From a checkpoint of a small sound classifier: log mel input, muon at rate 0.0051.
Rows from block 3 of a small sound classifier, named by matrix and row number. Rows with one number belong to one neuron. Each number is 500 + 40 x the weight over its row's rms, rounded and kept within 0 to 999. All counts start at 0. Numbers have three digits each.
Before each neuron's rows are labels from the 100 clips, of 14976, where the neuron reaches its largest size: "responds to" is what is common among them. Only what is clearly more common there than usual is listed. The data: read English sentences (LibriTTS-R).
# gate: first MLP gate (model.blocks.3.ff1.gate.weight, 336x128), inputs 0-127
# fc1: first MLP up (model.blocks.3.ff1.fc1.weight, 336x128), inputs 0-127
# fc2: first MLP down (model.blocks.3.ff1.fc2.weight, 128x336, transposed), outputs 0-127

responds to: voice: female
gate.154:461458482493537548545504493500449504450499485524582508512558480438513532469477501506499456465471479464467539475515483517459489470475557500510510518434530513474594455503580434465518478493441498481551516591473489569469559468441526499480597563512509469435516532511516482466481430503534522565499446440444531515413453462424506482493528515522488566553482457525533544516506509388488495428525
fc1.154:481511451456490569484542609394413479524528541501580531514517441413440471554460477482538488460532553497423462550503512565460519459489569453508496462548466476449531517475477554502521509522485498493438511494506517503539527411491488554546458549499510491440499451532486535531447494515493502593499528529501530559496548563485517541504480490525453538489496477522559535425543493431484481493500
fc2.154:494490533486546508588452508507521593488488476547534461478467481488498487499419483514510402500543560547549505498508450518494503536469607492496495454496480571482470476453530521513456545541478547579486521490551525460523537461486491458487484476539489549564519532552556460482486404533592493541541506575513497557547518498512598474511447461520525502563460457462553434534460483518507472560497

responds to: voice: female
gate.252:528563509537574554483514489522488547478462492510506446564468529495516494441466493485550533462436487490428426529483453620571533511517493440447559491536487551429564483455505529516484567472490461517470503517450525508496486423592530497479496456474522561515526548487485508475528508488554428507512429533592576483472495500495480491463519531493522557466507528521506550568485534489461413451480
fc1.252:499529492555523567416519445468445515544498520517508522527444465485477503498448510465542483443483514475516490510490484574507513446419469509434547489553446514460507527470477479517522507581451505549467605539443523482563479521561562497520496471458505534569533572505527477438479482490546447489563489526563580504573518485518436483514518489472544493574523459521510541537550423493504429443543
fc2.252:448496448523460504404573499518538516486492522451540523494507449533530483519515533582449485468476444486438491535495575417471526573517455511493529514476499472487584578493591475496447487530448449503540521511510511454493450565474553491481471564569503494537504548459497433487478558434547478490549557495433451482488531469490500464527532450492549509532473468548479412540448465480473495552456

responds to: voice: male
gate.104:526442500590452467418539579483462453454589498485475541520510523441478493446516511506442430528528556537527536519468567527462452543538405542473516452491551569489464482489570527478527487486544496544552468531501426508471545449413570434511537491454478539539518499499523496524498528503537477519482499537472441556522530525513493552468440443462477492487473532477454519468451500438522490445538
fc1.104:472522452519477467511480498480471486530563484452451526509512456530515538486496519510483441515509507482450502573550558512550539492436561525530554475438457535458464495530437442521462578552483504489431485363533492468419619483451516481470479459478460503591472496520513573507521586481437518535488540515525489453481552499521535498512464481478489510529549472445520527520533483499427467435517
fc2.104:524526619527522542426490575471527508410516499566530444527612456478466450559513503519518506544503502550492472507555505449516462454474482542561501544442515480486503483433519454488476449465518477497442611505541572563444478513503521502493523559457515477505512430482542495448497450523578449561568538548479488546488507467493485495496489465484510495515596511500531526479538526515478511472516

responds to: voice: male
gate.64:456524528559515455546482539549467519428488534477522487522547495491527510481458460537502444522529575498460469526445582460481508530460493506523472541500568487458567556490504485502534497428519484486426432437475476486517517465496569586482481512542516546492383521525447539531517527538496448551523494538517541468492415509511483533552599389427498532461454493484464501515473500495519444483456
fc1.64:541499478468554421518557519449517431529486475500480461521543507474488494524547455464517474494383512483416534487454499527489478458523499538554594528467494470545416526477521498561520531548476518507487584540476494479514578425435500500591511499519488490499480500460491434481496487473455544479479496399495496404508554454519489514452444512512484546473503546578510476490510591545495549519500
fc2.64:537549478536501483587500521458506440507554491553479525509406512531484573467509435457504507501496554450457475402508492390472492508489514562518479522535569461533502468555482514510562470428546444499524494521475493596461442560500491476535509484496447504488397503513570551524454485441439467457537480481489472457553496463522498466507551488488452491476463553465464530530510500498530522458582

responds to: voice: male
gate.234:441490546537451520534534443553526424439478481556583501556442522535481556546505452511450474528480461483465472487490487448567518514553514560479545484494573483505496426431383536565502577482527522521483496558513521548511500447453499526567480474541457550469498488518444526449495466454513506415443427480445488516458443472556519529469490468529493489531520475487465512524471536525472451514456
fc1.234:474478470527553497512494558532410506548474501506466493432541492511525536510481561476502516448477495561513538439507463546467590496501487486450505467488515474528498546467506519571526523506438492478529519368424546451484542532497470439523510496478574482518535558502486447466424536537476461522498487504472481515486545478495504419512448462467525456420535568515501527502537491467490535501657
fc2.234:513460409484589406478491446543525559509458477517510500499528586502459588509480467516566536507518468496521535485481427468491484572516473478553534494443508494461546460499441566500417408501524502512543532515436502525505521505483487537481522480508519478466514601500527536486527509508478537500515579528488497435488465526458453544495507437519539542419514481469480441459495500446390467503463

responds to: voice: male
gate.57:558458509456525518470485487493419474475547475539431472479512621542517552532464471540500489541552511509453539512509508582465568507473463582429518453491534545576577543494508586537529453495488516588489437403463517503440499545483442494509498517465474531472510502532517486446486486456545507487456537471482545510526556509519423500436476444510472519483481500474458436502539494523539449514468
fc1.57:524518509474457523522479556524483519486540521473550486449492528497583534481518426493494453558534486485479527535559479545440576407487534550454523473439612527508550494520507496457443460482498509524432501443511524512454517514472522551437441505575475498528531456470514542423605443483536514473464516448494528517489519531557491514484501540538530510492518531538489380551533424507534550518503
fc2.57:467487505433488584548479480539516519472533577397545520579538432541481469492555506499538528487487507517543499454511474473471502563506461579482534533526525532534556540472497548458469501501509511478541474542462435495480454481578458531458485530493496534491477411440540539503509483526576522565498496471483475465500544471528539530473607544430536448526526529412440445534517509459517493521565

responds to: voice: male
gate.94:534519504453518488435515515537534450445468419521505577508538475438479487537472468480448490567523542546524417467447562503528519503527444533428501510484548510543477493442492517506465522576506430501532517446482484434494580485476478471493461517507566568424478468514479539581537459527502509516527548519425490485493603525440563578552505534531491506527472464507486474477455576494532527465461
fc1.94:519468503497507495519469498483501546573522542519473463478499499542475489456508516562531564453494494459508562547566480500499470514486492410573485527539454489459524507546514448460520547386555536466459502580465516519560416508485525569542523492493437465516473514548528418416462491490613487478452516515529563517486414499517480428444467462500508518512525470518525512525518438488498418475538
fc2.94:462582537522466522569529508480537498483483527493424471501462439426525490542520476510493467513500562524503499482489520522530531549482537482498526501479437551436555495409532481502491548570514500538415560505458555497468555453595471551608513481512423515437457458468547573428471510515445501527468509534513467499503488556544478524487468542453458476547509483433524513521527401481473494478523

responds to: voice: male
gate.12:502482541503494468534536391518531476431577464515484470521541536473506518471521523477491472464480474486543485546463483550462504481549463493452513516466502398447530528499524541484509526553510467456580519477526455497520490448416520517523485551600514433495562481475496493492553439494509443492491524495530485509439523403516495547458508505580487617474529542526522408455484436515511540434489
fc1.12:549485483481505489524502492499516521533512494544480511508584474520436500459557475496501510468486520480600565609548475526528564449428557498514480504535548419475591543521512500589443503470549476537525554490493493416459466492451448519486532467478477472494523509459492524491548446435567540445499567486562501541514502486508486572532502488472543512534528468424479403467559547499517459499505
fc2.12:505444482460564515466488459513553539511506518490517482548480492522467532555573559487451545528557534559499480500497521470530547372482492469510449512462484484428531466524408486532451443476478511522506610541472518504528499467468512514522473477470568492446435471439461477595508495469530556521468473451517494531533473472569444462468523436514499505458535460545584517536496510521425538490438

responds to: voice: female
gate.211:560507484490522485547513488516608453549528592507506481470513446504551569516520513545543537514482508534420535488543477518588597578497554469482521482455493497492471469486433451551575459519457519519462480508465497537532462502473495489437490488467558453529505549470456445492532531547550461492595511470524516517544464498464486504443561514441516431510464516432553413493488519463466517485540
fc1.211:501420439491557472489557516556493433456517517516462529510509548489507531476480502501507546438448498472543539529448530533494578547517549490507445453465510474453498505541525479503468467482459534487458492434528463538546478564538483492486527529502465532505488585472548499554527558491431479528481544577459477505611537538475527434509610507440470510525456525464547533617543472467495457506464
fc2.211:450565421609418538522498504548535508513538530499492512503489518509459489532450609491488515548535467473495473477455421518430557494530494448420504456488442507445478471449506447479521505548491532505540511559454525509457498562505533528473457493534501499535487494552468460499526504560502519527476401531422552519472458487583445476484446486538525503493500526502507508455446502552588523482576

responds to: voice: male
gate.78:441520491488623509494553454477505552506521479480458506512519553450466520527508527513508513626507445414485492543546470519453596490445491509486499516514461465532498475535530559547448480430497486452529501427572458570484515526467477508474550469477522512499443520503465495531559457532489516559488540508433490474524457548433509499465500504488511488497539493483586426537564474450563565469451
fc1.78:471578477509462462542499515472526465473567451489559513422500465491534446527499557498459511456496484553478481450441510505558427522526482479498482447542466507561476450488453585512449527484539464532539507492439453464552508594422437516506426565434426511481499582492468564535476501488411514524467525494525483521535463521532551498516440511442539468466461541493487471461499546536513435516514
fc2.78:509532556549530488544475466519539478473577481492560456483443538496508477491492619479479473513494487495503568475465511426544539508484416575516493497492499504493527489536517487494473483457463513533500534481472433458537431501448400503399555537474520498527507541534448535561474549445477459495455526442462559530478560469495504523510459510412447485461428502509511497501480608496504538576488