A small sound classifier, trained from scratch: 12800 steps, batches of 64.
Rows from block 4 of a small sound classifier, named by matrix and row number. Rows with one number belong to one neuron. Each number is 500 + 25 x the weight over its row's rms, rounded and kept within 0 to 999. All counts start at 0. Numbers have three digits each.
After each neuron's rows are labels from the 100 clips, of 14976, where the neuron reaches its largest size: "top examples" is what is common among them. Only what is clearly more common there than usual is listed. The data: read English sentences (LibriTTS-R).
# gate: first MLP gate (model.blocks.4.ff1.gate.weight, 336x128), inputs 64-127
# fc1: first MLP up (model.blocks.4.ff1.fc1.weight, 336x128), inputs 64-127
# fc2: first MLP down (model.blocks.4.ff1.fc2.weight, 128x336, transposed), outputs 64-127

gate.210:524508460507501485476495469495477514512486526458526475484485498478544451498468511518521492499505466542515508489508502490499519461515484565412493507515519496494503491475470492478494453519468517
fc1.210:486421527496508499523483504517542458522555508478511493476480454521505517480533543488475488511534507471477495503486527533481466468502521516524488540502528514511481481537514531529511520511509476
fc2.210:492512506480531453537490489516506470451480515528549525486510479500499537538428440514521483485505468491510496512526486520516511496508526490527501509509486534469481512520441481506565509481530479
top examples: voice: male

gate.155:518492513497503493506496425481501506494508472507478485477500505503476462540511507488489486470488514489454471501476470536462496449478481507496491512525485505528494493483522487505488548487498457
fc1.155:490497540504485482532458461455538499512466527507498489517528490491455492518532509517522513466472520487499486501516456520527496520480519493488514448464502472519502468462521493524510484479547509
fc2.155:504472509505512519484453512467500495502481473519460571489500525500504482506496500547474500482484540493499489526455476458473470517512518523505502467471505454490512487512486532466481471502492457
top examples: voice: male

gate.220:499471497490517462495482545488497491514453515473510489506500480520525515498524505473480493517499506505459504485517518495538475472486491499493513471504543510527489482552473516512528484508515516
fc1.220:474524510532463494510510526516474510525490515514491477484473467490498504514475510508484496486462505505518509513497519495490495511505498434515500476514537515533521501456499466533526542468504523
fc2.220:480501478520435510503511487511451481469492463514498516512510532468477510483490492504512515493524499491492514475489519485516546507509497497465519516471511512505518497477489485528511457498481488
top examples: voice: female

gate.217:503558484515471504487465470490469487478450541508529478474516512522510488509491483529543469430530518510512475464491487510493490537501493516508486472523519513501499510500516482528538488525483514
fc1.217:495562496539514499462485488503486490532443540517487513493517510534490544524492482549536471442527498508490493521516502484520479503501535490502481531523483515470517497499504456533507493482514473
fc2.217:500535522498481500444492509485518453485521474485518480519477498468503503465504496516498489484477450470512499490486505532508476495504452493495483513546528513472485513474447516519491508491549453
top examples: voice: female

gate.195:491513504499508530531499540519485512475496498487571512504462476546454461512483488510541436474482471531490497519491516506500481493520501522517509531488481496488506494506518534475510519462489510
fc1.195:457518485523492510457447452455475511548502527496519488499521502480505500508500493533550503485503520514471496503512518546526528545464463484508487496470475522523464452475471528504473478514525500
fc2.195:513491534518544494531535503518483478474478532503545499491529535463515435504461520502514528496494503485500519506502483520514505460504533491519501504507531503475510496480502482501502480519426507
top examples: voice: male

gate.110:542470495509531485491535492486487498486553513540460521507497492466451487514487508486497518484510472480491486461480454453523519517500486487503493485516499462549487484486484492457480514523482515
fc1.110:490526479482463509475523581533490472480488481456470493466520528508481527519526505524497484468491500480521507499521483509507486510502492524486495466444514544527491486490492485500514482499511500
fc2.110:498546520487487517527498511496505543515511495469548458544511512506536457494478483532430496493482438496465494465484522497550520509513524479509529525466486455551473515520488495478499507541484546
top examples: voice: male

gate.318:537504510554471503496494504502485488480518490504490494511525482557504554503471495544512515474507485496479545497529450523494540460513507553492513476501536519507490485532492482487515494520466425
fc1.318:519548534469489522506510491489543546492527497518488523458470486515526492506528469526448533505456459510496517492497510469500487545547502480514562446492550490490493480527479513517462513483514500
fc2.318:487526502480510496510491541493472515514500549534512522488493461505486464474522503449518504506477563491467484481519504506544496532491503491477533496429488474548508495507508498454489518483484501
top examples: voice: male

gate.150:501475500455487485537467522516500502453477514503487540493514472516475456533480486526530490508505443520475456455497461463515506512540494481489466476501502519498503520527495475486463507499481496
fc1.150:476555519555528482475530518472498473492508498514478498488514511527518502486472541499505500501465525498507456497493488501513524438476469539485502477498496486495512514499532507458449534508517506
fc2.150:514521521512491463545514519544455513516542510471484516464458495453545509521473486513535503472503476498467521497516496496484466517462518479483515463483525516505523515505520490483506533482472509
top examples: voice: male

gate.267:494508507501501555501491502470499508506504560477488513472479525504476518522512502512499576503504472493494517459508516497530498528497493496504502495502494536525481479524524477485482551466500475
fc1.267:516496472488549488467489509511478561495474468520504497507527482492530515544482548482535558478488470487509524472476485510523535516499506500506498529467477472491520552524493473508504526476483522
fc2.267:508496536516504507573514496498490508499532483519535519495497460515510503477535481495546510510521474499477559506505547493501493423522515517515448488504509514510499494492546502536448535492531473
top examples: voice: male

gate.71:499473520523464481502524531534516476504524515499448535479538480443488484508471477454507457508482491499487516503506503487533493461528467487471498467476514498489510504496548478484471481530534507
fc1.71:467522559458508470498521517471485520488452485474512522527460497517488509524482520530461504494517512525465489490497471521475508526481512506539495536513492470530489464501485484509559499474490447
fc2.71:522542579522498510481486474521504533466478493499492502516447517499487481501500474496501499526504498440475506464474497513517494518522505500475457530506482508470537487517487517493536457503493560
top examples: voice: female

gate.97:503484479476458493512484467447479514471527522512469521499498479507526487485514475517539488531534498517513458529475511411490456485533504487496503502515482481492502511533490466480526538526493482
fc1.97:513496474534506520531508447461472489519476524499471516473518490484481487496482507522478500505516536534503506529537516451477494537494477507507496506535503522523495497516539499466513481507485496
fc2.97:484515554505479501527498457526510477485517458473532497527533496503577529533519520532475478506513448510534514473504486498488474540540481511499521473502522492484525484493492491497521518523481554
top examples: voice: male

gate.331:440464538511464510510528527563516501508530452508504494508515503533522477526517508483503507439474452480505488498471503467499498483471491527453511543492535519448480487509497522517523516503479529
fc1.331:463459536515444520484515487502499495521507469504549508511500513492466473495514519494491478426464486484492505488496510490508494502457529540505546528535510540457506491531502507515549502441497526
fc2.331:499507551489481491523496542524491521521527489470514462445482496482505489528508451510456513541478511509496505522492514474509478478524430513479509458452484522479476482547499448511506493485521489
top examples: voice: male

gate.103:514496508494529466499475551498514503501521476508459504493451497483496467483494513503548543514498492485485463478496468524475458498472505487476487453512520523509508474508495499472503511505494553
fc1.103:489542502500469481490521523512500523504542479519472495524505506456495490544462513472494521443507487456505523497490493533469479507457493536489529510480477524514517504501494480548508497531525462
fc2.103:471449461509536467526485549525505467503545495491512473486490491494493456475497476534468507488479498497558527474497495530485511489534505459500488502497464519511478492553502522517496467516516457
top examples: voice: male

gate.43:527562494498481502541474503457472516482535535494496486500484487516461475513495495446464493512464500539526498516481505526484497477512460535500530474552451494533485516491490486501468514496494457
fc1.43:489507553532478529498482521488485505501559531515495497472496495488493482516507498512475473506536529520475498547523508483551484501477483475484455519480560452495468493495512509494500465515473509
fc2.43:498517510482519499484502517451493517504491514542535482443499524512499477491574508517516483464490514482501490515522487499514520479485487470507536535523493480507454499499497516480507494525471463
top examples: voice: male

gate.28:489508528509515491488434472550493532483493476544506477503514488481477516536473489511539428501476474513493477484519496528522478493493513541494455525505519469535513513491527483562490459508500435
fc1.28:474514537507489432508459503507488462476439500469494505485506491478477466516486494529535491537491551577536517489487512516513541525490475506500496499502473492511496510548535473460485507489472493
fc2.28:484520491520553538517521519527477497507483509519519543523495478491523475524503483524451533472469507499510524516494530518550485500501494512452522471528526481514437486551491521509475495463567530
top examples: voice: female

gate.86:490523505504507523448495485502517507520483532480479500496481519482486456497479494492486494461550512538493499491511484491491549515491427522476443484493495477474511506486531496501439553459479454
fc1.86:527494515503472502588500506520500479498510497528483464492518478546489512465505495493474517485462525426516488498533476523519482472523501476477514499474498519525486485480471488517495474520509543
fc2.86:518522483507491444452469512476490538497515562496501523510562496505488518535516488533503495521554541516495482524455511512498503499493501511504488504452502510507494501487508482495555488528535491
top examples: voice: male

gate.307:469436488505535504490490491524504511464507499544509507505515499515512502479510496487498518487464483516492494470509477478501474483499470509490517462455540494474503507541529497549499481503567461
fc1.307:514491500483495467444472441510486488456500532519532475517487487478503493493488489487499499528484506523503478451502493501506477478515473506508493444512533451545477490510498536519500476502508486
fc2.307:495483497479481476498562509496516483534469463491484540460487499508510498505525510482510464552496526515522503510491488489472476509504529509519522484485491525522510500453529509498463506446472525
top examples: voice: male

gate.176:490518551514482531517482509549466453538502504491504487519476474531510468490533502517513463453483524491539513520517469495494534536485457516500464525488479445516501472500479469504517510469494480
fc1.176:476487487467483504510510496498480468478521500472458524488469481492515516546506526533564478490494508512554519510519494494509463528494474504497502502475490495529495474500493502526509510464584532
fc2.176:508517498490502465533512506486458486534544539535505483462480525556516495506506479510500521481524540465487477481493460553476464486520486487521488513506496504497518518481478485475506482480485506
top examples: voice: male