python train.py --n_mels=64 --input="log_mel" --win_length=400 --activation="swiglu" --fused_qkv=true --qk_norm=false --width=128 --batch_size=64 --weight_decay=0.03
Rows from block 5 of a small sound classifier, named by matrix and row number. Rows with one number belong to one neuron. Each number is 50 + 12 x the weight over its row's rms, rounded and kept within 0 to 99. All counts start at 0.
After each neuron's rows are labels from the 100 clips, of 14976, where the neuron reaches its largest size: "responds to" is what is common among them. Only what is clearly more common there than usual is listed. The data: read English sentences (LibriTTS-R).
# gate: second MLP gate (model.blocks.5.mlp.gate.weight, 336x128), inputs 0-63
# fc1: second MLP up (model.blocks.5.mlp.fc1.weight, 336x128), inputs 0-63
# fc2: second MLP down (model.blocks.5.mlp.fc2.weight, 128x336, transposed), outputs 0-63

gate.216:44 50 35 35 68 55 43 45 60 55 51 47 53 37 35 43 66 60 29 53 53 36 43 67 66 67 44 51 39 39 70 23 57 27 64 44 64 52 54 52 52 75 30 29 62 30 41 73 55 61 59 37 28 60 56 43 34 47 49 41 70 31 30 43
fc1.216:65 65 57 41 42 37 73 39 34 58 53 59 45 58 21 60 63 59 42 72 55 62 42 32 50 40 59 34 35 65 41 53 48 64 47 63 42 61 59 59 56 27 62 60 43 48 65 57 45 50 32 56 45 34 72 69 64 50 60 60 43 67 53 50
fc2.216:70 64 47 49 43 47 59 50 45 64 71 70 42 44 69 51 51 65 33 35 49 60 63 48 66 61 60 61 39 50 61 33 51 46 44 50 38 38 48 55 47 43 53 47 25 32 26 46 43 45 73 20 34 58 61 57 53 75 39 53 55 58 36 47
responds to: voice: female

gate.62:44 58 34 43 28 44 38 48 48 25 73 60 55 60 54 47 43 46 40 38 50 51 59 21 38 41 66 63 67 33 43 53 33 51 34 32 44 44 52 54 48 73 59 46 31 36 55 47 65 50 42 71 41 45 40 53 45 43 36 61 66 44 52 31
fc1.62:64 61 28 40 41 38 49 55 56 54 40 44 40 43 36 47 62 63 64 44 84 41 56 33 31 53 50 60 63 57 64 59 49 35 73 55 74 39 49 51 58 34 33 59 23 67 40 55 47 50 41 35 56 54 42 50 71 19 56 44 47 43 52 68
fc2.62:77 52 37 37 53 32 58 56 66 48 48 42 42 63 60 62 51 53 35 32 57 47 48 45 54 42 39 69 41 42 52 53 31 36 40 46 44 51 35 37 57 51 47 37 81 53 52 58 44 67 50 74 48 57 56 63 38 55 41 44 72 45 41 54
responds to: voice: male

gate.320:57 40 44 65 55 46 36 60 51 44 51 45 41 74 52 60 45 46 50 70 38 64 59 46 33 32 31 58 44 56 71 72 45 45 73 46 29 29 63 65 36 69 59 54 48 42 52 54 41 75 46 32 57 39 47 50 52 67 56 75 50 49 57 47
fc1.320:32 67 45 55 63 35 62 65 52 51 51 28 43 36 39 49 66 65 41 41 56 53 48 26 36 40 73 49 61 53 59 30 52 52 32 64 61 61 55 42 50 49 46 53 54 55 44 49 61 41 59 66 53 52 49 43 49 35 55 60 56 59 56 52
fc2.320:53 28 53 60 40 40 59 65 53 37 58 35 47 56 42 50 50 70 63 67 50 41 42 37 37 53 70 38 52 60 67 70 42 25 29 54 50 36 53 62 45 60 37 57 63 61 34 42 70 62 60 40 33 32 55 45 28 61 54 46 60 57 43 57
responds to: voice: male

gate.265:46 36 45 44 50 53 35 73 58 52 66 70 36 39 50 47 63 50 50 50 45 53 52 56 55 36 35 40 54 23 58 25 59 37 57 56 60 67 28 47 39 52 56 45 45 81 46 40 61 40 49 36 60 50 64 39 65 49 47 36 64 43 45 40
fc1.265:56 52 62 44 54 66 65 36 45 52 47 65 33 49 57 33 53 45 39 71 79 45 49 36 51 27 52 56 60 65 71 52 80 66 60 59 51 39 46 47 56 52 36 49 53 39 65 44 53 48 41 35 68 33 61 65 58 40 42 45 38 55 33 44
fc2.265:39 62 43 35 29 40 52 78 57 60 76 53 46 43 45 30 35 60 42 56 50 44 60 48 50 63 58 66 59 43 30 52 54 58 56 53 70 47 55 56 39 49 60 41 36 52 45 43 44 59 52 47 35 52 37 82 55 50 29 67 38 57 54 51
responds to: voice: female

gate.302:40 56 51 52 26 69 41 23 69 55 46 47 77 58 40 47 62 67 47 47 52 51 38 50 55 53 50 42 44 47 59 30 39 46 17 54 68 41 53 51 37 48 56 36 59 46 43 45 61 33 50 37 62 57 52 67 74 29 56 49 54 21 34 63
fc1.302:53 63 38 59 53 58 49 47 49 43 46 30 54 48 35 54 43 63 33 45 65 38 48 34 51 50 69 46 12 82 60 58 49 55 70 50 30 37 45 63 57 58 54 58 39 43 51 58 41 52 37 33 54 33 45 39 86 60 60 49 79 51 57 26
fc2.302:59 28 37 51 49 63 52 75 50 37 36 56 60 41 44 57 57 57 58 59 38 57 73 70 30 45 65 57 49 40 53 41 54 57 52 39 67 50 53 40 45 62 60 47 38 32 39 45 44 29 64 29 44 40 39 55 72 57 43 36 47 40 59 34
responds to: voice: male

gate.145:78 36 58 44 55 46 41 40 42 39 55 55 50 34 28 23 41 41 33 31 53 53 51 55 75 44 40 63 53 46 68 70 48 46 77 39 37 25 59 42 47 54 44 57 44 49 25 75 64 62 40 43 51 51 43 37 70 47 39 50 62 51 69 58
fc1.145:50 54 54 50 56 30 47 75 44 54 40 55 52 54 58 74 54 61 60 53 57 57 55 47 26 64 67 21 48 49 55 38 56 51 33 56 62 79 41 68 51 63 60 49 74 53 77 65 47 22 65 38 31 39 61 69 50 55 49 55 49 33 27 39
fc2.145:55 58 30 51 52 63 55 53 53 48 48 55 61 45 35 45 54 56 41 54 36 47 62 52 55 61 59 20 70 52 73 46 50 55 30 50 43 33 36 64 38 50 50 67 70 63 57 29 60 31 47 56 44 50 47 52 51 48 53 43 58 58 63 44
responds to: voice: male

gate.191:60 44 42 36 59 41 63 62 43 60 30 26 56 68 43 30 53 67 84 51 54 51 33 53 49 72 71 59 48 57 41 64 39 40 57 44 63 46 60 37 61 49 64 55 52 42 36 38 52 42 44 57 40 56 32 60 55 31 84 65 55 48 45 73
fc1.191:52 40 43 46 52 38 46 31 61 74 24 55 48 36 53 72 52 56 52 48 52 43 49 44 63 44 47 51 28 79 71 40 26 61 34 39 33 51 43 54 53 38 57 46 44 55 63 53 51 42 44 50 38 38 75 45 75 56 11 42 44 62 60 60
fc2.191:49 37 38 65 48 43 53 72 44 62 52 38 51 45 60 36 56 45 28 57 39 38 60 35 54 50 25 30 74 50 56 41 72 61 71 48 20 76 38 48 39 30 40 39 48 48 53 44 47 44 57 31 49 27 41 58 42 54 39 46 51 43 41 51
responds to: voice: male

gate.59:61 55 49 67 48 57 31 51 59 74 40 31 32 47 64 37 43 56 78 64 52 36 49 39 62 51 47 61 40 66 54 35 57 45 45 57 51 33 55 46 51 49 34 29 67 43 73 63 47 61 66 65 63 27 51 44 55 34 30 68 44 38 46 41
fc1.59:60 44 47 61 47 24 26 53 75 38 56 58 47 36 28 58 53 55 86 25 45 32 52 45 53 58 36 40 69 57 47 42 52 67 57 58 38 52 50 49 28 37 55 49 33 64 57 82 45 53 58 50 59 60 37 66 50 47 51 40 76 29 38 33
fc2.59:54 50 60 51 37 68 48 50 71 51 41 49 46 41 66 54 61 60 54 33 65 45 50 55 61 47 48 62 29 51 56 53 44 61 52 40 82 45 43 48 58 41 53 27 58 50 59 46 43 75 64 59 37 37 45 48 55 53 68 38 44 62 35 65
responds to: voice: female

gate.188:60 48 47 50 53 49 46 36 34 75 50 46 50 50 37 53 50 53 74 44 41 43 62 59 64 68 58 68 68 37 52 79 56 36 41 65 47 48 25 33 46 53 43 60 42 77 43 41 55 56 42 47 56 41 51 46 60 56 40 68 55 44 49 58
fc1.188:40 59 92 55 44 39 48 44 60 31 53 34 62 44 56 47 58 39 40 74 61 79 37 48 50 34 38 58 41 59 39 24 46 53 46 38 43 44 61 51 41 57 53 63 62 31 71 66 47 58 56 47 35 59 45 48 50 45 59 40 44 54 45 44
fc2.188:72 60 44 62 45 47 34 69 43 59 42 43 64 39 56 46 68 50 47 61 62 56 62 33 28 64 57 64 45 61 44 40 71 42 44 47 42 33 67 39 58 46 54 37 57 50 42 29 54 37 45 70 50 45 32 53 45 61 57 57 41 57 37 50
responds to: voice: male

gate.172:60 56 80 59 48 37 48 46 44 61 32 33 83 58 38 58 49 40 53 33 36 46 58 45 52 51 51 64 53 53 44 32 45 46 48 53 57 37 65 33 47 68 26 63 58 44 49 39 34 44 45 70 47 39 73 29 59 47 66 55 41 45 57 47
fc1.172:59 44 44 69 51 49 68 66 40 48 27 35 71 69 62 45 51 40 55 52 40 73 43 68 47 64 52 44 50 25 48 55 43 39 34 35 67 62 52 62 36 45 26 60 59 39 43 39 61 61 32 43 73 46 87 42 50 49 61 69 63 52 49 23
fc2.172:41 60 40 39 53 71 54 44 46 37 55 37 27 29 43 50 52 28 27 55 43 52 39 66 64 59 53 61 32 47 49 39 54 69 20 60 47 50 62 39 56 56 47 36 60 43 58 37 58 62 43 45 56 59 59 50 55 55 40 58 56 74 62 39
responds to: voice: male